From a checkpoint of a small image classifier: trained on capsule endoscopy frames (Kvasir-Capsule).
Rows from block 6 of a small image classifier, named by matrix and row number. Rows with one number belong to one neuron. Each number is 128 + 24 x the weight over its row's rms, rounded and kept within 0 to 255. All counts start at 0. Numbers have three digits each.
After each neuron's rows are labels from the 100 images, of 14848, where the neuron reaches its highest value: "responds to" is what is common among them; "peak at" is the part of the image that holds the peak. Only what is clearly more common there than usual is listed. The data: capsule endoscopy frames (Kvasir-Capsule).
# fc1: MLP up (model.blocks.6.mlp.fc1.weight, 576x192), inputs 48-95
# fc2: MLP down (model.blocks.6.mlp.fc2.weight, 192x576, transposed), outputs 48-95

fc1.220:122138159105144158113140149096156080136135145153111143139150136129067112098134139143166137099116111163123124146078113136131110117109116140141148
fc2.220:130144152124098116138111161127137123135149161127125122098122130128105137127116117141134136117130156157152112126101169162153167111158155097090125
responds to: finding: ileocecal valve
peak at: bottom right

fc1.359:143117119140129136145106146086128162146140117157065142153166125177111139128141124143126164147121116140121178099121095201137127144164149108113135
fc2.359:164094144116147085149146125167169122110153115167115124136090161142085085129138133174129165111149123145118135153088157145136107148135167095132098
responds to: finding: ileocecal valve
peak at: top right

fc1.190:138092120089152110121145135146108133096146109157133110134108138134154089118141098108142158085147136117122155087128163182048120145191140136138100
fc2.190:135165122156119114199104124136122135144143113125148131082172135096133168100116114114098128150132122106128156101130161059142134141134102123113169
responds to: finding: ileocecal valve; finding: reduced mucosal view
peak at: top centre

fc1.160:119113119148138153111163151101116100164154142181097116160091101134111134168138138112138117136157163134126142147092152169117141085125122133162108
fc2.160:107140139122135168114080121073112169124127097117099129125162107127145128127103122132132117091136140133110159146121129140124136130115148127087166
responds to: finding: reduced mucosal view
peak at: centre

fc1.34:131127123118127112146106130112098120154128114128116132114152140147122132097105125142134145113132139137111183120121148124104080095123146143118113
fc2.34:168130104084128148172126127092172120120111122160114138133141122131092124106108094165135187112132104145072138112098146146121142145136135128098096
responds to: finding: reduced mucosal view
peak at: top right; bottom right

fc1.114:123139143112177120116118169118100129120144123114124123140136084151170133123142123121123108112167131128126121129126098139092131094137112130076118
fc2.114:118136160100111132101111140135077134154142123130138139106142119140174144108156092119174123149122104110082160094128121092110128120089116115103134
responds to: finding: pylorus
peak at: centre

fc1.183:131127164115169110120109137119111083166140155131101139128109126125124161135113112138135109121165104115126170149064105169077121138110111119125106
fc2.183:162159097144159132077102057115113145140072169164118105155130146140139131141159118104114119140127152102127104139179166171137153099132115135123137
responds to: finding: reduced mucosal view
peak at: top left

fc1.542:107120132100098174165131132128107123135170131134135152114150138141115137104110094135157115110094086142099127134106095151128119109144159102086110
fc2.542:081115171126151125173088105106119152127106114162187140143130143085157175146123145135128099120106136138118136114102158131117116156115118099112130
responds to: finding: pylorus
peak at: top left

fc1.330:102122125099145109149149131095132105103148096103106203102141114164109136132104144154139129100124094115092183148104114134107130134090097148138114
fc2.330:111130133102093154168101159108162137149142165130132147118113121133144101131134139139136093123139109125117151122102112098169155147119105138108162
responds to: finding: reduced mucosal view
peak at: top left

fc1.89:141160129142162133112065135084116135138137166128115140071128142174139112117170165128111158112141117146104162091114144167126159082151138134109115
fc2.89:109106128115129120124111119108149131121104091097185157138114138138160115132110162140140103114120125129131124146130151091135112154076084097156138
responds to: finding: ileocecal valve
peak at: centre

fc1.231:113097141114112142128129153136082161147122110129138120115127116120159134130149107108176155104153140138122181117119113146089134154157117135128148
fc2.231:135161150124132150124105134078116158091150137155141137159137121138167097126089117131122171143099125173116135141142101155111139172124115130149119
responds to: finding: pylorus
peak at: middle right

fc1.378:118136158110153107126141163117116115147120144095124124140140097154176127126136101133110114121170131115123108123121072138091126122117105148114141
fc2.378:120129131084118124128099133115114136134157121147126138093174128133157153115154092110163123144110093097079161125113099113100120123107129123101125
responds to: finding: reduced mucosal view
peak at: top left

fc1.521:105106157155110133141109139135112133190122124139121120136135150123121079139173108128177124141172139097119170093131129104128117159164107133141153
fc2.521:156152116121175094128136141119148084089102151109120145126155084127135152116114126131074146130122120134126113151105139152093140087102148118131111
responds to: finding: pylorus
peak at: middle left

fc1.409:106131183129133126128136151124097106114109115109102135132094085140180123124116133134112107119200123124127104109114095137086112109106110151111143
fc2.409:139137124107110125144081108122108127119158136150131140105127126138161144130149113084152118126106114117091163109136104111108126131106146148095111
responds to: finding: reduced mucosal view
peak at: top left

fc1.83:096153140133177104111145152098108135129129115177071118146113109152160124150125130115130123125135152145130178119063120146114128121132137154137075
fc2.83:125118166112135142044126153091107145121170072137097110133123110146139103120128112128142135121142140097088169126131120138096145111087105142100158
responds to: finding: reduced mucosal view
peak at: centre

fc1.97:146149132158124161122142139151066124113117131134132114131095112165138124127140135102148162117148156091113113122142135159121136102145126180121103
fc2.97:113099132122106134103122134081135125117198105136059111137132126143125143159076117115159113111109141105128198131086105136121117152113130121149116
responds to: finding: ileocecal valve
peak at: top centre

fc1.318:116151164155112138125146135113130110120130151110116115144134087096114126141105119114139081122134158128148121135144128114113154097110153169115091
fc2.318:105156151151158136125108136133114107128152163103114153112083143171132116152156151078092128148140165164116135116159141139177122128113105163131162
responds to: finding: ileocecal valve
peak at: top right; centre

fc1.412:119122142094119136138114145148120131103143130185154116134102140111164102129144080122131131074182131141115156092133153167099127138174153117075111
fc2.412:104152136140123125161125123159100158120117162114179131070133116143152144087133095121097119088125105102128114104112133059112123163140091109085155
responds to: finding: ileocecal valve
peak at: bottom left

fc1.74:104122146136119101148142185128099117131120130140108135159103092176160096140093116132135115141176142132116128123161123132093142122094118154075104
fc2.74:110133145146134126154144115164140138114150116098152114095127126109104126117123129107142129133091136151147128108154089118126149141137109133111114
responds to: finding: ileocecal valve
peak at: top right

fc1.371:113136135128093208145114139077135131160182109180122131169124121115112137131123115123135079098121135127123143113119161132100146138097125128127146
fc2.371:091146139144092162160125120108140115148158143146134138145098125103135107124135082147131077099137145110130121103145200166102118146112164105114119
responds to: finding: ileocecal valve
peak at: bottom left; top right

fc1.519:094111158092108127098138161106153127141161116108102131153133137139121127129138145114123106129184089112149149091102101171126151179158114106124142
fc2.519:097145132125146151117102127096100130148142136166065126122119129148133129161137145097143126098145160136131172133118085157168125134074140110093121
responds to: finding: reduced mucosal view
peak at: top centre

fc1.7:117132149131078139159111123119143127167141105141128157159193101094099131125132093167146109134107086117126131123122092117109111132106118075124151
fc2.7:089113164131132135136105166112149146142162115113081119150181067111118143143113093141145141145182142116139157129148139134150130123136119158113140
responds to: finding: pylorus
peak at: bottom centre

fc1.484:086125178138094135139155212150114139147168154136086104111113119195085087123095112133156120109142136147106129154120081185156124112138157106117082
fc2.484:108122129140118131160117098105137138157063133165198157101134168101147139126151131123129077142099126130139097084134182135106162090136168135139123
responds to: finding: reduced mucosal view
peak at: top left

fc1.146:129118159140158120083096187118093128133130116130132137108120091180128113118142160129150143111168116113101146126125145142111116129103093127115093
fc2.146:116113149126137125079131107125145142154104121135131123131165118114137160134155130119139123145122129118132095130161122145123147120100091191159156
responds to: finding: reduced mucosal view
peak at: centre; top right

fc1.229:144142143136130166177067110075116152133132152153140130147162139136148112117042130133128135142136130130108130063116140147139098131112116113126140
fc2.229:129114128139124086122142167169128145129088113078158123095138101113129146128134129116113124133085128136148109188144109111111137122119098120124134
responds to: finding: pylorus
peak at: bottom left

fc1.544:117141131121135135115137133085137115137126156160152170136164106106144162108111088137122140135105091138123102137119139147104154090122124143124089
fc2.544:138166142166162116124129115136114159093125139156088097103145098107119121156101116103087159135117177117163115159139119104179157107122075120133114
responds to: finding: angiectasia
peak at: bottom left; top right

fc1.475:093117168136109157144127150112138109163130109133113152179134102111172153101099155156129108102134088102120093102123102120129160149157141123094133
fc2.475:095134160127148114146114120143104149130147116155104135097123124125113133139124103116142103116097126119122163111109091141114121157083144088085082
responds to: finding: angiectasia
peak at: top right

fc1.480:157098121108132135149113117148096106108120061115118114140107136122119108114139137154122179118125135096126143153138078151085109176116129096114137
fc2.480:118163117150169151160130134146102128113164180131118110091127132132130133145113136081086150135126158153154150140136104075157130134137103138195158
responds to: finding: reduced mucosal view
peak at: bottom right

fc1.121:122091137110126137096133121135121133117115150163145115162074153109205141104145127112124133095145117076097126064134133145053141141140125139120159
fc2.121:164170135159153140162130113153107156080142117111144098077156119107118134124094146115120139127116155131175111162106101063142114115154122145133116
responds to: finding: reduced mucosal view; finding: ileocecal valve
peak at: centre

fc1.363:123116153130186141096095151129114134136118118131130104103114108180088108129095152114172165111146143126095125141121105147155093139099099125126072
fc2.363:127108170136134081084142148130123135171091117088115138128173112129137122141172124140169111177140115104141101130135167122121144130153077155156171
responds to: finding: reduced mucosal view
peak at: bottom right

fc1.496:122106148132130166102140139149083152137110155151138123109106124144158123114109068108138164100115149138105156064155144149072139120099159122151124
fc2.496:122153133163136073130132113148095156131117136098157158073147139096183133137120130092139130153126108133146144114127154055094153116138119122107185
responds to: finding: reduced mucosal view
peak at: top centre

fc1.243:143113129132099145140134116140077143148131129115078135133118129149167124114156142122117151099135126081099135138138127125112099144134142122125128
fc2.243:101119126118107159147120102124136122127126125159072109153099082121104150135091073130129104108091137123142151121097130171113110194114164111163097
responds to: finding: ileocecal valve
peak at: top centre