{
  "parallel_block": false,
  "patch_size": [4, 4],
  "conv_stem": false,
  "layers": 12,
  "mixing": "mixup",
  "optimizer": "adamw",
  "beta1": 0.9,
  "lr_schedule": "linear"
}
Rows from block 6 of a small image classifier, named by matrix and row number. Rows with one number belong to one neuron. Each number is 128 + 24 x the weight over its row's rms, rounded and kept within 0 to 255. All counts start at 0.
After each neuron's rows are labels from the 100 images, of 14848, where the neuron reaches its highest value: "responds to" is what is common among them. Only what is clearly more common there than usual is listed. The data: capsule endoscopy frames (Kvasir-Capsule).
# fc1: MLP up (model.blocks.6.mlp.fc1.weight, 576x192), inputs 48-95
# fc2: MLP down (model.blocks.6.mlp.fc2.weight, 192x576, transposed), outputs 48-95

fc1.194 [146 113 120 115  99 166 121 141 153 130 116  93 128 182 152 153 125 121 153 103 134 112 133  93 124 111 102 121 109 139 130 139 139 142 132 115  92 140 155 167 115 153  90 131 158 153 146 135]
fc2.194 [ 94 140 119 121 127 171 195  89  78 116 124 176 140  85 132 139 159 137 151 155 149 107 140 104 126 144  92 148 127 108 132  93 142 144 128 153  91 104 144 126 132 138 139 141 156 122  91 130]
responds to: finding: reduced mucosal view; finding: ileocecal valve

fc1.347 [116 134 154 144 135 145 156 182 157 131 119 126 112 126 126 128 117 132 141 103  96 105 139 114 121  86 119 144 135 109 140 123 120 126 139 100 104  69 116 113 102 135 121 141 107 106 141 110]
fc2.347 [120 130 140 117 156 129 112  92 143 140  99 146 132 136 114 167 166 133 160 111 155 129 143  89 140 174 149 144 145 124 152 100 145 155 113 150 119 156 151 148 136 151 134  88  92 114 140 126]
responds to: finding: pylorus

fc1.494 [125 147 122 127  94 184 160  89 151 110 103 133 166 183 137 174 114 125 164 119 105 124 130 114 135 109  95 115 132 112 100 138 140 113 131 118 137  89 161 126 116 146 127 117 115 128 124 144]
fc2.494 [111 145 136 131  89 161 148 119 133  91 134 113 148 147 148 140 143 150 167  83 121 136 155 120 129 145  92 132 171  77 106 131 140 111 117 103 108 144 193 168 108 120 143 102 141 121 105 117]
responds to: finding: pylorus

fc1.505 [133 110 136 128  76 190 130 127 143 136 107 167 139 160 115 138 123 147 109 141 140 149 125 126 109 109 155 128 103 135  96 140 125 145  99 146 126 144  96 131 125 112  95 125 144 126  93 137]
fc2.505 [101 131 140 163  84 158 148 102 159 113 156 111 151 152 150 154  96 109 129  97  85 100 100 132 171 107 109 123 118  97 134  91 156 126 170  93 126 109 127 189 155 180 150 124 154  95 119 121]
responds to: finding: angiectasia

fc1.435 [125 115 131 125 148 182 132 111 100 101 125  98 145 158 109 159 148 155 163  96 163 133 176  83 103 146 149 139 160 117  90 113 107 153 126 168 112  87 122 146 128 120 112 115 141 135 119 115]
fc2.435 [102  92 153 155  98 145 107 165 162 130 158 132 129 167  85  82 112 133 151 129 105 129  96 108 127  94  79 139 139 116 143 165 133 107 125 111 126 124  80 111 128 101 125 146  87 157 177 170]
responds to: finding: ileocecal valve

fc1.460 [118 122 145 132 126 173 138 131 133 137 112 137 117 131 108 100 124 132 166 145  85 111 130 154  92 100 101 127 137 122  88 126 135  99 131 103 128 144 129 139 111 142 128 145 151 123  99  58]
fc2.460 [147 115 137 119  86 138  96 115 115 160 117 129 162 122 128 129 159 159  58 141 132  90 138 162 127 127 119 130 132  93 131 118  99  96 124  91 114 143 124  93 124 156 112 127 131 118 139 174]
responds to: finding: angiectasia

fc1.296 [143 143 157 120 144 130 106 115 144 105 116  82 130 148 119 112 119 162 115 146  93 144 139 135  84 101 118 169 120 108  63 143  99  82 105 140 137 106 139 146 115 100 115 113 136 125  97  88]
fc2.296 [133 138 160 121 159 107  95 117  87 168 128 148 135  71 139 125 174 133 151 142 128 117 136 173 124 193 113 123 108  93 163 110 122 125 125  90 124 155 189 142 130 157 102 135 127 153 116 127]
responds to: finding: lymphangiectasia

fc1.86 [129 155 128 154 163 141  88 123 154 110 121 118 104 122  93 164 123 140 137 142 115 133 121 142 100 115 150 142 144 142 101 143 131 118 110 130 134 144 131 151 138 158 126  96 102 135  98 117]
fc2.86 [140  89 160 118 118 142  71 146 128 186 139 150 131 127  80 111 145 136 127 140 121 105 107 138 114 151 112 155 136 148 116 110 118 151 129 133 125 125 132 121 147 112 151 140 117  95 136 137]
responds to: finding: lymphangiectasia

fc1.384 [129 121 146 103 115 162 160 101 143 136 126  96 118 158 149 130 139 156 143 127 146 168 118 104  92 116 117 141 119 114 114 154  99  93  96 104  66 142 130 147 104  97 142 113 102 152 111 113]
fc2.384 [134 131 140 163 130 101 140 140 125 158 143 146 125 125 139 136 108 101 156 136 114  99 122  89 168 121 122 118 100 119 164 123 144 126 148 133 135 115 132 112 110 147 124 148 155 117 170 118]
responds to: finding: ulcer

fc1.131 [145 125 129 116 153 122 124 145 116 110 137 108 121 162 133 136 138 133 132  85 149 163 139  84 125 141 144 129 137 112 125 101  82 117  81  86 134  99 132 152 113 174  83 169 129 124  88 120]
fc2.131 [102  89 125 109 129 114 117 128 152 120 154 144  99 139  92 146 109  82 114 134 153 114 126 148 130 121 150 120 106 166 111 148 145 114 123 143 141 125 104 117 100  97 139 115 125 148 133 149]
responds to: finding: foreign body; finding: ileocecal valve

fc1.170 [124 132 110 161 155 159 108 105 117 108 136 129 141 124 137 105  84 146 108 127 123 125 131 126 147 131 147 148 140 154 124 112 139 198 134 154 118  97 153 141 142 164 104 164 150 167 120 136]
fc2.170 [ 88  88 141 117 132 127  75 150 120 175 111 148 102 115  88 143 103 108  93 127 109 114 121 175 119 124 109 125 105 129 137 117 151 141 137 151 149 142 133 140 155 104 111 136 114 138 160 137]
responds to: finding: pylorus

fc1.349 [127 145 133 147 111 171 129 107 134 124  84  96 145 117 112 169 117 141 167  83  81 157 125  80 157 134 130 112 180 116 142 151 126 144 143 140  85 134 144 165 108 140 109 109 110 149 129  94]
fc2.349 [101 124 165 149 145 132 117 169 136 166 141 133 134 166 119 123  93 106 132 165 131 103 123 122 131 141 110 137 111 131 146 131 141 104 124 106 128 178 109 108 112 129 114 137 102 182 131 152]
responds to: finding: ileocecal valve

fc1.143 [140 126 121 129 128  82 103 117 153 121 130 101 127 144 132 111  94 160 166 126  48 173 160 139 100 119 111 147 107 120  99 177 111 136 137 121 136 110 144 152  90 138 131 111 147 148  90  88]
fc2.143 [127 151 101 165 148 130 137 136 130 130 140 159 135 141 154 122 118 108 158 150  68 134 122 140 114 108  94 107 113 149 128 133 141 135 142 143 104 158 133 152 123 174 145 117 111 137 119  81]
responds to: finding: lymphangiectasia

fc1.464 [145 142 110 129 103  99  87 128 143 112 126 131  96 150 112 168 106 144 133 120  95 152 174 119 103 115 118 146  97 128 102 139 135 122 114 103 119 159 152 157 118 141 127  98 150 112 110 109]
fc2.464 [148 142 133 128 136 155  83 136 105 160 135  97 142  86 126 138 122 125 148 130  71 103 111 150 108 111 111 145 136 164 109 110 120 160 122 147  97 141 142 158 114 137 143  84 166  94 119  94]
responds to: finding: lymphangiectasia

fc1.335 [132 128 126 109  82 166 121 125 168 109 127 140 119 147 124 147 108 125 141 119  96 171 137 124 127 120 124  99 111 124  76 184 140  98 132 108 164 113 127 131 128 132 144 131 142 129 126 132]
fc2.335 [114 119  94 131  80 157 126 134 138 129 154 125 182 136 110 122  73 155 138 122  86 114 115 115 158 106  95 117 179 105 135 120 127 119 150 159 106 125 122 170 124 149 119 158 130 122 142 126]
responds to: finding: reduced mucosal view

fc1.550 [114 117 153 117  99 127 126  93 138 149 117 153 137 110  80 163 127 118 143 136 141  92 132  97 139 148 104 141 121 147 150 175 141  97 121 125 117 143 132 110 134 135 157 129 113 118 125 131]
fc2.550 [138 144 120 137 164 101 138 134 129 112 132 126 107 121 163 103 140 124 139 144 104 124 135 151 121 130 140 149  98 130 137  73 125 128 125 102 181 121 129 169 109 142 116 114 147 110 150  92]
responds to: finding: pylorus

fc1.402 [ 96 104 137 124  98 161 130 106 119 155 131 154 167 163 145 184 111 156 132 147 137  99 158 159 113 122  87 167 135 122 119  96 123 132 136 138 108 125 101 132 107 110 154 145 128  83 150 154]
fc2.402 [116 142 118 128 118 133 131  92 128 102 122 143 165 147 154 142 125 132 157 127 128 105 111 134 159  96 125 121 122 129 157 130 126 160  98 173 135 116 161 129 132 124 128 111 130 106 151 101]
responds to: finding: blood fresh

fc1.254 [140 155 127 107 104 142 148 138 148 134  89 175 111 121 166 124 140 120 129 119 145 174 152  78 127 146 102 110 103 154 122 131 121 131 110 140  74 155 105 148  93 160 161 154 160 121 118 139]
fc2.254 [154 138 122 137 113 102 196  96 137 154 129 120 178 116 141 166 146 127  80 132 138  89 116 151 148 136 143 130 154 174 138 106 127 156 145 156 143  76 117  59 149 128 132 125 127  77 146 138]
responds to: finding: pylorus; finding: ileocecal valve

fc1.105 [126 167 130 153 142 117 136 173 131 129 112 119 124 113 160 127 107 136 138  92 111 133 135 111 117 136 137 154 103 137 113 121  92 101 111 108 145  69 135 131 112 139 126 146 161 135 126  89]
fc2.105 [167 131 188 125 131 111 124 124 124 142 111 142 124 157 126  93 126 128 101 122  96 128 139 165 113 147  97 131 121 123 121 189 117  96  90 170 109 116 141  84 110 117 147  97  96 141  90 133]
responds to: finding: ulcer

fc1.63 [ 95 128 164 133 146 144 113 125 129  98 157 143 175 117 114 138 103 126 129 161 107  97  87 153 141 119 131 144 110  82 147 125 122 121 143 142  90 125  79 142 129 158 141 135 142  86 101 129]
fc2.63 [154 142 126 150 143 160 112 131 157 115 116  99 132 134 104 119 117 160 159 139 131 155 109 101 108 122 136 144 148 128 159 147 124 105 104 105 145 148  89 107 125 137 131  96 164 100 119 119]
responds to: finding: angiectasia

fc1.30 [ 70 107 121 144 121 172 125 157 145 125 133 143 206 154 129 126 129 112 123 160 140 115 102 137 141 128  91 142 167 104 152 106 146 109 134 120 100 138 105 121 140 178 123 180 111 108 142 154]
fc2.30 [117 149 146 153 126 146 104 146 147 144 135 135 144 170 139  77 112 138 121 130  81 109  96 113 137 103 107 135 123 143 115 181 139 106 158  93 123 147 131 103 139 142 114 143 153 120  65 127]
responds to: finding: foreign body

fc1.320 [142 118 137 142 123 159 108 170 123 130 110 185 121 143  92 122 117 130 104  79 113 158 132  97 100 154 134 126 113 124  64 146 132  59 115 106 139 137 117 120 135 127 134 162 131 119  97 135]
fc2.320 [124 125 125 127 124  93 192 109 138 177 151 133  78 124 119 127 139  91 125 145 119  67 148 129 136 105 132 114 126 163 144 125 144 153 185 147 121 137 156 110 104 143 144 126 138 152 152 129]
responds to: finding: ileocecal valve

fc1.264 [115 134 136 115 124 180 136 146 130  95 126 116 123 165 144 156 136 149 184 123 147 139 161  92 116 107  98 127 139 143 111 111 109 148 112 130 123  93  95 165 124 135 141 151 146 124 127 153]
fc2.264 [120 156 128 156 136 102 166  83 147 154  88 177 114 113 130 104 141  79 117 149 157 101 124  89 156  81 147  95 130 138 123 132 183 130 162 168 168 146 141 131 168 147 125 139 143 114 114 138]
responds to: finding: ileocecal valve